config = dict(
    task='super_resolution',
    norm='layernorm',
    eps=1e-08,
)
Rows from block 8 of a small image super-resolution model, named by matrix and row number. Rows with one number belong to one neuron. Each number is 200 + 40 x the weight over its row's rms, rounded and kept within 0 to 999. All counts start at 0.
After each neuron's rows are labels from the 100 images, of 14976, where the neuron reaches its largest size: "colour at peak" is the nearest of a few named colours to the mean colour under the peak. Only what is clearly more common there than usual is listed. The data: aerial photos of the United States (SatlasPretrain).
# gate: MLP gate (model.blocks.8.mlp.gate.weight, 208x80), inputs 0-79
# fc1: MLP up (model.blocks.8.mlp.fc1.weight, 208x80), inputs 0-79
# fc2: MLP down (model.blocks.8.mlp.fc2.weight, 80x208, transposed), outputs 0-79

gate.123,200,252,312,200,200,200,272,284,200,200,200,200,256,200,200,270,123,200,113,68,211,200,283,230,200,103,200,200,200,200,209,200,200,200,200,200,200,200,129,198,200,200,200,200,200,200,200,200,200,242,200,200,200,98,286,174,163,189,200,200,200,259,157,200,200,200,171,200,200,224,182,115,221,200,248,200,200,200,184,200
fc1.123,200,200,200,200,200,302,200,200,200,200,258,200,200,223,152,200,200,200,200,200,200,200,296,301,200,200,285,147,200,200,182,200,239,200,241,101,200,69,169,200,200,200,200,200,200,200,200,200,200,200,214,200,206,200,244,200,150,200,200,200,200,187,200,242,200,88,228,60,200,200,200,169,260,200,200,200,200,121,200,200
fc2.123,218,200,244,162,200,200,200,187,196,142,70,153,82,163,226,200,200,142,200,200,200,200,200,200,200,200,200,200,127,200,200,200,200,76,200,200,200,200,159,200,202,200,200,171,264,155,200,200,175,200,208,200,261,200,213,186,200,116,200,196,200,122,200,228,166,302,159,211,200,200,200,200,200,200,200,200,314,235,137,254
colour at peak: black

gate.207,88,206,200,200,265,143,152,190,104,138,203,156,200,200,149,200,200,211,149,206,200,200,200,200,200,200,215,200,280,200,200,220,135,200,200,200,200,212,200,139,200,200,191,212,170,264,200,239,167,236,200,200,241,200,200,159,206,200,200,200,200,274,200,292,200,200,119,250,200,257,134,95,200,128,249,255,158,200,200,260
fc1.207,200,126,254,231,271,200,146,218,188,200,200,200,200,200,200,277,200,200,100,155,200,284,200,200,200,200,166,200,200,100,202,241,200,200,143,200,166,145,200,200,200,200,200,200,126,253,200,222,200,200,200,200,200,200,200,202,251,200,200,200,149,200,200,119,256,235,106,200,200,200,200,141,108,200,247,183,200,123,200,305
fc2.207,200,200,200,215,200,199,248,254,200,117,151,231,194,200,192,228,200,200,170,131,196,134,223,197,231,200,200,200,174,149,198,213,200,264,200,172,200,137,200,200,200,200,218,240,218,200,254,200,246,212,263,150,228,184,293,98,200,140,140,179,245,200,200,200,200,147,156,200,200,349,200,186,200,124,200,305,195,200,200,200
colour at peak: white; pink

gate.109,200,197,200,200,62,298,201,200,155,200,200,149,200,200,200,200,254,95,200,200,249,200,202,200,200,242,200,200,200,200,200,300,200,200,231,63,200,200,258,200,200,200,200,200,200,200,200,200,130,200,200,228,248,200,89,200,200,200,200,218,200,104,200,268,200,200,200,200,200,135,200,200,200,200,236,254,200,218,200,200
fc1.109,200,197,198,200,200,215,184,200,200,200,200,200,272,289,200,200,200,215,200,200,152,330,200,200,200,200,122,200,200,200,200,200,200,200,200,200,200,200,85,200,200,214,200,255,200,200,200,232,220,200,200,200,200,200,346,200,266,263,200,200,200,200,200,109,286,209,198,200,200,327,200,200,200,200,200,200,200,102,200,200
fc2.109,301,200,200,207,200,200,200,200,246,200,200,178,217,200,200,200,200,200,132,123,226,200,200,200,200,200,128,116,187,200,200,200,200,200,222,200,120,235,79,326,200,217,282,269,200,200,200,200,200,200,200,200,200,179,200,208,200,200,200,200,159,200,200,200,200,181,200,200,267,196,200,200,293,223,246,200,200,77,286,200
colour at peak: green

gate.105,200,200,200,200,200,200,200,200,200,261,200,200,200,200,200,200,200,116,200,200,200,308,299,200,200,200,200,200,200,200,200,200,200,200,200,200,200,200,254,164,333,200,110,200,200,109,294,200,200,200,200,120,144,190,200,141,303,200,200,200,200,200,200,118,200,200,134,200,284,200,134,178,231,205,170,200,200,200,200,200
fc1.105,200,146,200,200,200,284,262,212,200,200,200,270,200,200,200,200,200,200,200,200,200,92,84,200,200,200,200,201,200,200,200,200,200,200,296,200,200,247,124,200,143,225,200,200,200,140,94,200,200,200,200,200,309,244,126,253,94,200,200,200,157,200,200,200,200,200,200,200,200,234,200,200,152,200,200,300,200,189,200,200
fc2.105,200,200,200,359,285,200,131,200,200,200,200,200,200,200,77,200,200,200,200,200,229,200,243,200,135,200,200,107,200,200,200,200,200,123,200,200,200,200,200,200,200,246,200,200,200,200,200,202,200,200,200,200,200,200,247,200,200,249,200,200,200,200,211,240,200,255,259,200,339,200,200,88,200,200,200,200,200,200,286,200
colour at peak: grey

gate.71,200,200,200,223,200,308,58,200,79,200,251,200,200,200,200,191,200,123,200,200,263,200,236,275,200,173,187,129,200,200,274,200,200,112,200,200,200,216,238,173,200,200,200,166,200,200,192,200,200,238,200,220,122,200,200,200,200,239,200,200,256,200,185,180,122,200,122,234,103,200,200,253,200,200,200,200,200,200,200,194
fc1.71,200,200,200,200,200,200,200,200,200,87,165,200,200,200,200,281,200,300,200,212,200,200,184,200,135,200,311,211,200,206,287,200,200,200,200,134,200,200,200,200,149,315,142,164,174,200,200,324,200,200,200,200,200,200,200,153,200,132,292,200,138,200,200,200,200,268,200,278,200,200,200,200,200,200,212,200,200,200,158,187
fc2.71,200,172,149,284,67,200,191,380,200,212,237,200,221,200,200,169,143,200,200,153,200,200,231,167,200,182,258,276,181,200,200,200,200,200,200,200,200,200,200,200,244,200,200,200,137,200,200,200,200,126,200,117,190,200,173,209,200,160,200,200,148,200,200,194,257,200,200,200,220,198,200,200,234,237,200,200,291,200,296,200
colour at peak: pink

gate.45,200,200,119,200,200,200,200,200,242,120,200,200,200,200,148,141,200,200,200,200,200,363,200,339,200,200,208,200,211,200,123,200,200,200,200,200,200,263,200,200,200,200,200,200,211,200,200,200,200,120,200,200,103,252,200,275,276,200,276,200,149,200,200,200,200,200,200,200,200,200,200,87,200,200,200,200,200,200,200,200
fc1.45,200,200,123,200,200,200,200,309,200,200,200,200,295,200,200,114,70,200,200,200,200,200,200,200,200,200,139,200,200,200,200,200,289,200,294,200,200,200,85,307,200,200,200,200,200,200,200,200,200,200,132,327,200,200,200,200,200,200,132,200,200,256,200,200,200,200,200,200,256,200,200,200,200,200,200,200,200,200,200,200
fc2.45,198,200,200,200,200,200,200,200,200,253,358,200,200,200,200,200,200,200,200,200,200,200,200,200,200,200,200,200,200,200,200,200,200,200,345,200,200,107,200,200,200,200,200,200,52,126,200,200,124,200,200,200,200,200,200,200,152,200,200,200,200,200,317,222,294,200,200,200,200,101,200,200,243,200,200,200,200,189,200,184
colour at peak: brown

gate.175,200,163,200,166,181,291,200,200,244,200,121,200,200,145,200,200,200,188,200,200,227,200,241,200,200,182,207,188,126,332,212,200,200,200,200,200,200,200,200,237,200,150,254,200,200,200,200,200,101,200,161,200,200,255,200,200,200,200,200,200,200,218,200,304,200,107,301,200,200,200,204,179,200,106,241,69,200,200,200,200
fc1.175,200,167,167,200,200,200,200,200,238,63,135,200,200,141,200,200,200,200,200,200,200,200,200,102,151,141,200,200,200,200,99,200,200,181,200,200,200,200,328,255,146,200,213,90,200,200,200,200,200,119,200,207,220,200,179,200,174,275,200,200,200,289,225,200,200,79,200,200,200,200,200,200,200,200,200,200,200,176,200,200
fc2.175,200,200,200,255,200,200,200,200,200,321,200,118,200,200,280,200,200,81,144,200,172,256,200,200,200,200,200,286,130,100,200,261,200,200,200,200,200,200,233,200,223,200,200,200,162,200,200,176,284,200,200,200,200,200,95,301,200,200,200,163,200,183,200,143,200,200,200,200,306,200,200,200,200,200,200,200,200,154,200,200
colour at peak: black

gate.197,200,200,200,104,200,127,200,200,267,200,218,117,200,66,200,281,200,200,200,200,200,200,200,200,200,200,286,200,125,200,200,257,200,200,200,291,200,70,200,200,200,200,200,200,126,200,218,200,200,200,200,200,168,200,132,200,200,200,200,200,160,200,200,249,143,200,200,200,200,200,200,138,200,102,200,138,200,200,200,200
fc1.197,200,200,103,200,138,200,200,200,59,200,200,200,200,355,200,200,200,162,200,200,200,283,200,200,196,200,195,200,200,200,336,200,200,200,200,200,200,79,200,124,200,200,200,249,200,200,200,200,200,200,200,224,200,200,190,200,200,200,200,194,135,200,203,200,200,313,200,200,200,200,200,200,200,200,200,200,200,200,241,158
fc2.197,200,200,200,200,200,200,200,200,200,159,200,200,200,200,200,200,200,200,280,200,273,200,200,269,200,200,345,200,200,200,200,101,200,200,106,200,200,200,200,200,200,87,200,200,200,200,200,99,200,200,200,200,288,200,200,200,200,200,200,200,200,249,246,236,200,91,200,200,111,200,200,200,200,200,200,200,200,84,200,200
colour at peak: black

gate.96,200,200,200,225,200,353,200,200,200,200,152,200,200,177,200,200,200,200,151,200,200,200,200,200,252,200,150,200,200,200,200,252,200,200,180,200,200,192,200,200,15,200,247,200,200,200,200,200,200,200,200,200,200,192,127,249,200,200,200,200,200,161,200,200,200,200,200,200,200,200,200,200,200,200,200,200,200,115,7,200
fc1.96,124,200,200,200,191,200,119,306,200,200,275,200,200,132,200,200,200,216,200,200,200,200,200,200,200,200,60,200,200,252,200,200,153,200,200,280,209,200,200,250,71,200,200,200,190,114,200,200,200,200,146,200,224,200,138,291,200,161,200,200,74,143,200,200,200,200,200,200,200,200,200,198,200,200,183,200,200,200,200,200
fc2.96,200,200,200,200,200,200,200,200,200,200,200,200,200,200,200,200,200,200,200,246,157,200,200,200,200,200,200,146,260,200,200,145,200,200,263,292,200,200,200,200,94,270,159,200,200,200,134,200,39,200,200,291,200,200,236,200,200,200,102,200,155,272,200,200,200,200,200,200,191,200,200,200,200,263,200,246,200,259,84,134
colour at peak: brown

gate.0,200,200,319,200,236,162,200,200,200,200,200,200,200,200,200,200,200,200,200,200,200,200,200,200,200,200,249,200,200,200,180,218,126,328,200,200,200,200,159,193,200,200,200,200,200,200,200,200,200,200,200,200,200,251,299,200,200,200,200,116,200,200,200,200,127,105,155,200,200,133,200,200,113,120,63,143,200,200,157,120
fc1.0,200,200,323,200,339,200,180,200,200,177,200,200,160,200,244,200,200,200,200,200,200,200,200,200,129,268,200,200,200,200,200,200,101,200,200,200,200,292,118,200,200,200,200,200,200,200,35,200,200,197,200,200,200,200,200,200,200,200,200,200,200,200,200,200,200,200,200,200,200,165,200,200,200,144,200,76,200,115,200,200
fc2.0,148,272,200,200,200,348,200,173,145,200,200,200,200,200,121,200,200,145,200,200,151,200,200,200,200,200,200,200,200,200,200,200,200,200,200,257,123,200,371,200,200,200,200,200,200,200,89,200,200,200,200,200,200,200,200,200,173,200,170,200,200,200,200,200,200,200,200,200,200,271,200,200,200,200,200,200,307,316,214,200
colour at peak: pink

gate.75,307,200,200,200,200,200,178,200,228,133,200,200,255,200,200,161,200,200,200,200,280,200,54,200,200,200,294,200,200,200,200,200,200,161,200,140,200,200,200,124,200,175,200,162,200,200,200,149,283,110,226,185,152,200,200,200,245,77,200,198,238,200,200,171,175,229,200,200,261,200,93,200,202,200,200,200,200,200,200,193
fc1.75,200,167,300,240,200,125,200,200,200,147,200,252,200,200,200,200,200,200,200,130,200,200,200,200,200,200,200,200,200,200,200,293,200,200,200,200,241,200,200,154,305,200,200,174,200,240,200,200,265,200,200,200,175,275,143,200,200,200,200,288,163,269,237,200,200,320,116,200,200,200,181,200,200,96,197,200,200,200,90,200
fc2.75,122,160,200,200,168,206,231,197,200,200,200,222,200,200,258,200,200,200,190,200,200,257,200,148,200,200,200,259,200,200,238,190,121,130,297,244,200,200,200,141,200,200,128,200,271,209,200,200,200,143,253,131,117,243,200,200,200,306,200,154,200,195,161,200,176,200,137,231,227,200,188,242,228,274,200,137,171,302,200,254
colour at peak: white; pink

gate.117,200,200,200,280,200,200,291,158,200,200,200,200,252,200,200,200,200,200,200,200,200,252,200,200,200,200,200,200,200,177,200,200,200,200,200,76,200,210,200,200,183,200,316,200,200,262,312,200,200,144,200,200,186,200,155,261,87,200,200,142,284,200,200,200,310,200,200,87,192,200,200,200,200,200,200,200,200,145,200,200
fc1.117,200,200,200,110,200,128,200,200,200,200,200,200,132,200,200,157,146,241,200,200,145,310,268,252,227,200,151,289,135,200,200,200,200,241,206,235,200,200,200,268,182,200,200,248,212,200,200,222,200,200,200,200,200,107,200,200,200,86,200,200,167,200,200,283,200,200,200,200,200,200,84,200,200,200,200,133,158,277,200,200
fc2.117,200,239,200,216,200,277,200,283,200,139,200,200,94,183,200,220,308,200,200,200,200,200,200,105,200,117,250,200,200,200,200,200,206,200,200,200,311,200,187,200,200,233,121,200,200,200,200,200,200,147,291,162,200,189,242,200,164,200,168,183,125,155,200,200,200,200,200,200,200,260,254,200,200,200,200,200,200,327,200,188
colour at peak: pink

gate.126,108,200,345,271,200,200,200,200,118,200,200,139,164,200,200,200,200,200,200,200,200,200,129,200,200,200,107,200,189,200,200,200,200,200,200,198,200,299,200,200,200,200,200,200,200,200,92,290,200,200,200,200,200,200,201,279,200,200,200,200,336,200,200,200,200,97,200,200,200,200,200,222,200,150,200,200,200,200,200,200
fc1.126,200,267,200,200,200,200,130,200,200,200,200,200,200,200,200,200,130,200,200,200,200,262,200,135,259,200,200,200,200,200,127,148,200,200,200,200,200,200,200,200,200,287,250,200,200,200,200,200,200,200,124,200,277,226,200,200,200,200,200,281,294,200,200,312,160,244,200,170,200,52,200,200,121,134,152,153,200,200,150,200
fc2.126,200,200,200,200,200,200,200,153,109,321,325,200,200,200,312,200,200,125,200,309,200,200,200,200,200,200,202,200,200,200,200,200,200,200,265,200,164,200,200,200,200,200,200,127,200,200,200,163,200,200,200,272,200,200,200,200,200,200,200,222,200,200,200,200,200,229,99,200,200,200,102,200,329,200,200,200,200,200,200,157
colour at peak: grey

gate.36,200,200,200,200,114,200,324,200,88,200,200,200,200,200,200,200,272,200,200,260,200,200,200,200,200,279,200,200,200,200,200,200,200,200,200,200,280,200,200,200,200,200,200,239,231,200,128,200,295,200,200,121,200,200,265,200,200,200,200,200,200,200,200,200,200,200,77,274,200,200,200,200,135,178,200,337,200,200,200,200
fc1.36,137,88,187,200,200,200,180,200,200,200,270,200,200,200,200,200,200,200,292,200,200,278,200,216,200,200,68,200,327,200,200,200,200,200,85,243,200,200,200,249,200,200,200,200,200,200,200,200,200,119,200,200,200,200,172,259,200,200,200,200,200,200,200,200,200,200,200,200,224,200,200,137,43,200,200,200,200,200,200,200
fc2.36,200,200,200,124,348,277,272,200,200,200,200,200,216,117,263,232,200,200,249,126,200,168,200,126,82,200,200,200,200,200,200,149,200,200,200,200,200,200,200,200,200,200,200,260,200,200,200,200,200,200,200,200,200,200,125,119,200,255,200,200,200,200,212,145,176,200,200,209,143,184,200,225,200,200,200,200,124,173,307,240
colour at peak: grey

gate.106,200,169,200,200,200,123,200,200,116,200,203,200,200,200,200,118,200,200,200,112,273,253,72,200,200,200,200,233,200,136,284,281,200,200,147,200,200,200,200,98,200,200,200,200,147,200,200,200,200,200,272,200,236,200,86,200,255,200,200,200,179,165,174,200,200,215,111,200,255,200,240,200,148,200,202,200,200,200,200,200
fc1.106,200,200,212,200,200,200,200,200,283,200,200,200,221,132,200,200,200,200,200,200,200,200,310,151,200,200,278,243,200,287,151,86,200,200,254,200,242,200,200,283,200,247,200,200,206,200,200,200,200,200,200,200,143,341,336,200,202,228,200,200,200,200,200,200,200,200,200,200,200,200,177,200,236,200,200,200,272,200,200,113
fc2.106,200,200,200,200,200,200,200,200,200,195,200,52,200,260,200,212,200,200,200,200,216,200,200,200,135,200,200,282,200,200,200,131,200,122,126,238,195,267,200,200,200,215,200,149,200,200,200,200,200,150,200,200,106,280,184,210,299,200,200,121,200,200,200,200,200,203,108,200,200,160,271,200,200,200,320,200,200,247,200,200
colour at peak: white; pink

gate.21,200,175,312,267,200,200,200,200,200,93,135,200,200,200,200,285,103,200,206,171,200,200,200,200,224,200,200,200,200,278,200,200,146,200,200,200,136,170,200,200,200,200,236,200,200,200,221,339,200,200,200,244,200,243,204,172,154,200,307,200,200,200,200,200,200,263,200,185,200,259,262,200,200,126,200,200,200,144,142,200
fc1.21,296,200,200,247,200,251,200,200,200,200,200,200,155,200,157,277,200,200,200,200,200,138,193,200,200,200,116,200,200,249,155,200,200,212,200,200,200,180,277,265,200,200,200,200,200,200,226,200,204,200,200,200,302,304,200,200,87,200,200,200,200,200,267,200,200,200,200,109,114,249,200,156,133,200,200,200,310,200,200,149
fc2.21,144,189,270,193,217,200,200,204,200,182,200,258,200,200,287,173,200,200,200,202,96,299,118,200,309,153,309,200,152,200,200,146,239,254,230,200,200,200,200,200,200,200,200,200,151,286,131,200,200,200,237,259,200,200,174,200,182,200,224,200,200,195,254,214,174,200,200,200,248,149,200,200,163,132,200,186,116,170,200,200
colour at peak: grey

gate.139,200,200,200,200,187,200,200,200,200,200,200,200,200,200,119,200,200,200,200,200,200,200,200,200,200,119,200,64,200,279,200,200,200,200,200,200,200,142,200,200,185,200,200,200,200,200,200,106,200,200,200,200,200,113,122,200,200,317,200,170,62,131,200,200,200,279,200,200,255,200,200,200,197,200,200,149,317,200,200,200
fc1.139,200,200,200,202,200,126,102,200,139,200,200,200,170,200,200,200,164,288,200,217,159,125,200,207,237,271,282,200,200,190,200,200,200,200,200,107,184,200,222,200,200,364,200,200,200,200,282,200,122,200,200,95,200,200,200,200,293,200,200,200,200,200,172,167,200,200,200,200,200,251,272,200,200,200,200,200,200,200,200,200
fc2.139,213,252,263,115,227,323,249,297,211,106,200,239,200,156,200,214,200,198,200,228,216,200,200,200,200,258,225,200,200,200,200,200,316,142,205,200,200,244,200,200,200,200,256,200,200,135,200,200,200,246,108,224,200,200,200,200,200,107,241,128,244,218,212,180,200,200,200,167,200,200,210,200,256,231,185,200,197,113,200,200
colour at peak: pink

gate.108,200,348,200,200,200,200,200,200,313,181,200,200,200,103,200,200,200,200,200,200,200,200,111,233,200,200,200,200,200,200,113,200,200,343,200,200,200,200,200,214,200,200,200,200,77,200,200,200,200,200,200,200,200,200,200,200,200,200,200,200,200,200,200,200,200,47,200,200,200,200,161,200,200,200,121,200,200,200,200,200
fc1.108,237,42,200,270,200,200,146,200,200,200,157,200,200,200,200,200,200,200,200,200,200,200,298,271,200,200,308,200,200,200,200,84,200,200,200,200,200,200,221,200,200,200,154,200,234,200,200,200,200,200,200,200,200,200,200,99,200,200,200,200,200,255,102,200,200,161,200,200,200,200,200,200,116,69,200,200,200,200,200,200
fc2.108,200,200,200,200,200,200,200,200,200,200,200,7,200,200,140,200,200,200,200,200,200,200,200,200,200,200,200,200,200,200,200,200,200,486,200,200,200,200,200,200,200,200,200,200,200,200,200,200,200,200,200,200,200,200,200,200,200,200,200,200,200,200,200,256,200,155,200,200,200,200,200,200,200,200,200,200,200,200,200,200
colour at peak: brown

gate.194,213,200,200,137,160,200,200,228,240,200,200,200,200,200,200,200,148,136,200,200,205,200,200,109,200,200,259,296,222,214,200,200,200,200,166,200,200,200,200,200,200,200,200,159,105,200,200,200,200,233,131,200,200,307,157,200,200,200,184,200,200,239,200,200,130,200,200,200,344,200,296,200,138,200,200,158,200,247,73,200
fc1.194,200,200,200,280,238,200,200,71,241,200,145,314,107,200,200,200,162,200,200,170,200,200,273,195,223,76,139,200,188,243,200,200,200,200,230,261,200,200,200,200,200,200,200,278,200,184,200,162,200,200,200,200,264,200,243,241,200,200,281,200,200,200,200,200,124,261,207,200,200,200,200,200,237,157,194,208,256,200,200,272
fc2.194,200,200,165,270,200,267,200,319,203,254,200,200,200,200,156,200,200,200,200,200,208,263,200,288,200,200,126,200,200,176,200,125,128,200,183,200,111,109,200,200,200,200,200,200,241,200,194,289,200,270,200,200,200,200,172,217,200,145,255,283,200,200,260,200,200,200,200,308,179,200,200,200,200,200,177,200,200,200,292,200
colour at peak: grey

gate.95,200,200,200,173,282,200,200,200,200,299,180,106,200,159,200,200,200,200,148,101,200,200,200,153,120,200,167,200,111,200,200,200,200,200,200,200,268,124,200,200,254,268,200,166,200,200,200,222,225,262,200,200,187,255,131,200,273,159,121,200,200,165,200,159,200,200,202,200,122,200,200,160,200,128,225,133,254,179,200,200
fc1.95,80,118,200,200,256,200,200,200,94,200,225,117,200,200,200,200,200,200,200,200,200,289,200,200,200,200,200,200,200,200,200,200,200,200,200,200,200,200,200,200,200,200,200,200,200,274,200,208,200,200,200,200,200,200,297,200,290,200,200,200,154,200,130,200,200,200,77,200,200,200,200,138,200,236,335,227,118,200,162,200
fc2.95,200,200,200,200,82,200,200,200,200,200,123,200,200,200,176,200,200,172,200,200,216,200,200,200,200,200,269,200,200,200,200,244,200,233,153,200,264,200,200,200,298,184,200,200,109,200,200,200,200,200,200,200,200,188,239,61,200,91,200,200,233,200,200,114,200,200,200,200,200,200,200,200,187,200,274,209,243,200,297,75
colour at peak: black

gate.146,200,286,306,200,200,200,200,200,170,200,200,200,200,200,200,200,200,200,200,112,200,200,200,200,200,200,200,317,200,200,200,200,200,200,200,0,200,200,200,112,200,89,200,200,200,200,339,200,200,200,200,200,288,200,200,200,200,200,200,200,200,200,200,200,200,200,200,200,200,200,200,200,200,200,200,200,200,200,200,200
fc1.146,200,200,200,200,200,200,252,200,227,200,200,200,200,200,200,200,200,200,200,200,200,200,109,200,200,200,200,267,200,194,200,200,200,200,200,52,200,200,200,206,200,200,200,200,79,200,263,200,200,200,200,200,200,200,200,200,200,200,200,200,200,200,200,200,200,200,200,4,200,324,200,200,200,200,215,200,200,200,69,200
fc2.146,200,200,200,200,74,200,200,200,200,425,200,200,200,200,200,200,200,200,200,200,52,200,200,200,200,200,353,200,200,200,200,200,200,200,200,72,200,200,200,200,200,200,200,200,200,200,200,200,200,200,200,200,200,200,200,200,200,200,200,200,200,200,200,200,200,200,200,200,200,200,200,200,200,200,200,200,200,200,200,200
colour at peak: pink

gate.204,200,200,200,200,200,171,200,200,200,200,325,200,288,200,157,131,233,105,169,200,257,200,200,185,269,171,200,200,200,200,134,200,200,200,245,200,200,200,200,300,200,200,280,195,200,200,200,200,200,200,200,308,200,129,273,167,218,200,200,200,200,200,137,200,200,129,200,300,200,200,194,200,200,293,213,200,200,200,253,200
fc1.204,200,200,200,217,289,200,200,172,232,200,232,286,270,258,200,200,143,200,200,200,200,200,200,256,93,183,275,200,228,132,200,200,153,219,320,200,200,157,266,200,224,200,200,188,200,200,200,143,200,242,269,200,200,200,200,200,200,200,200,200,141,205,200,200,200,190,101,200,121,200,200,107,247,131,200,200,255,200,200,200
fc2.204,246,200,200,191,200,251,143,141,200,203,173,192,141,200,200,157,200,200,181,79,171,200,200,317,116,200,200,200,138,250,200,200,249,196,200,189,200,201,126,200,200,200,191,247,143,200,275,169,166,200,200,243,200,234,124,257,200,200,213,200,200,200,200,246,154,200,240,200,200,200,279,200,290,151,200,125,200,189,139,154
colour at peak: brown

gate.50,200,200,254,200,200,200,200,200,200,243,218,137,186,219,183,200,200,162,167,191,233,254,200,200,184,135,228,149,182,246,200,200,212,200,200,270,200,200,229,200,294,153,200,222,314,200,258,149,200,200,200,200,200,214,79,193,253,146,200,117,200,200,201,200,225,200,220,118,171,200,200,200,244,200,87,200,317,200,200,200
fc1.50,200,250,154,203,136,239,200,200,264,200,200,200,240,131,200,200,200,138,200,156,200,200,200,200,225,200,157,200,200,261,182,200,200,327,225,200,253,112,200,207,146,200,200,200,136,200,200,230,133,118,244,200,200,200,320,200,200,251,200,319,200,200,200,154,200,200,200,200,130,200,200,200,247,200,200,200,200,200,194,122
fc2.50,200,200,200,164,200,133,200,231,235,200,200,95,200,200,168,200,185,200,183,87,200,200,277,193,119,200,215,148,200,200,200,200,200,227,278,143,200,200,200,200,246,197,135,200,200,200,212,200,200,200,199,200,158,200,254,200,181,200,218,150,200,200,200,255,175,200,200,200,235,200,294,200,228,200,200,293,346,291,154,200
colour at peak: pink

gate.111,337,282,200,200,231,200,200,200,200,137,200,200,200,200,200,200,200,200,200,200,200,190,200,200,87,200,273,282,188,200,200,276,200,200,200,95,145,151,200,200,200,200,200,200,200,200,200,238,200,145,200,217,149,257,200,313,200,200,200,200,200,200,222,200,200,200,159,243,200,251,200,192,200,200,239,245,200,75,200,233
fc1.111,296,244,105,200,194,169,103,136,110,304,200,135,200,220,200,200,200,203,200,200,200,200,200,200,200,200,200,200,200,200,248,234,243,200,200,238,143,174,200,200,200,257,200,298,196,200,228,200,200,200,211,200,194,307,278,183,260,200,200,200,185,159,200,200,200,200,258,200,200,200,297,200,200,200,200,135,200,200,130,200
fc2.111,265,200,200,200,238,270,184,169,200,200,200,163,200,200,187,200,200,115,200,200,200,121,200,78,339,200,200,200,177,233,200,200,214,200,200,284,146,200,133,200,287,200,200,200,200,200,200,200,200,250,257,157,255,200,200,200,200,200,200,200,200,200,179,200,166,200,200,200,200,200,299,200,297,189,200,200,200,145,291,218
colour at peak: green

gate.140,236,200,200,200,261,200,200,200,273,200,200,200,200,45,200,200,74,299,178,134,194,200,200,200,200,200,307,200,147,200,78,200,200,200,200,209,200,200,200,319,231,200,200,200,200,200,199,200,175,200,200,200,192,200,200,200,200,200,200,200,299,200,200,200,200,200,200,200,200,212,290,200,200,200,200,200,200,200,200,200
fc1.140,88,200,200,200,218,246,200,200,137,200,159,200,200,326,200,200,250,200,200,256,200,200,200,316,200,200,87,200,284,200,200,200,200,200,200,200,200,284,200,128,200,200,200,200,323,200,200,200,200,125,200,200,200,200,200,200,200,200,200,200,110,200,200,200,200,200,200,200,200,163,200,200,200,200,200,200,200,200,200,100
fc2.140,200,200,200,165,200,89,200,200,200,200,200,80,200,200,145,200,200,200,200,200,263,200,200,200,200,200,334,200,200,200,200,86,200,200,200,200,200,200,200,200,200,57,200,200,200,200,200,200,200,200,200,200,200,200,200,200,200,200,200,200,200,200,200,200,200,45,200,200,66,200,200,200,200,200,200,200,200,200,200,200
colour at peak: black

gate.120,200,143,200,200,200,122,200,325,200,200,200,200,200,200,145,200,200,200,200,200,200,200,200,200,200,200,200,200,200,200,200,200,200,147,200,200,200,251,200,280,395,200,200,200,236,200,200,200,200,316,278,200,200,227,200,200,200,200,200,200,323,200,177,200,124,200,200,200,200,200,200,141,200,200,200,200,200,259,200,200
fc1.120,200,200,200,200,121,200,282,273,200,200,200,200,200,222,200,200,200,200,200,200,200,200,80,200,251,200,200,200,247,200,200,156,200,200,200,88,172,143,200,246,200,260,111,200,99,115,200,265,240,112,200,200,200,200,200,200,200,86,200,160,200,200,271,200,200,200,200,200,200,200,200,232,200,200,200,279,200,200,200,200
fc2.120,200,200,200,200,200,200,200,97,200,200,200,200,200,200,200,200,200,200,200,200,200,200,200,200,200,200,200,200,200,200,200,33,200,200,200,200,200,200,393,200,200,200,200,200,200,200,200,200,200,200,200,200,200,200,200,200,200,200,200,200,109,71,200,365,200,200,200,200,200,200,200,200,200,200,200,200,200,200,200,200
colour at peak: brown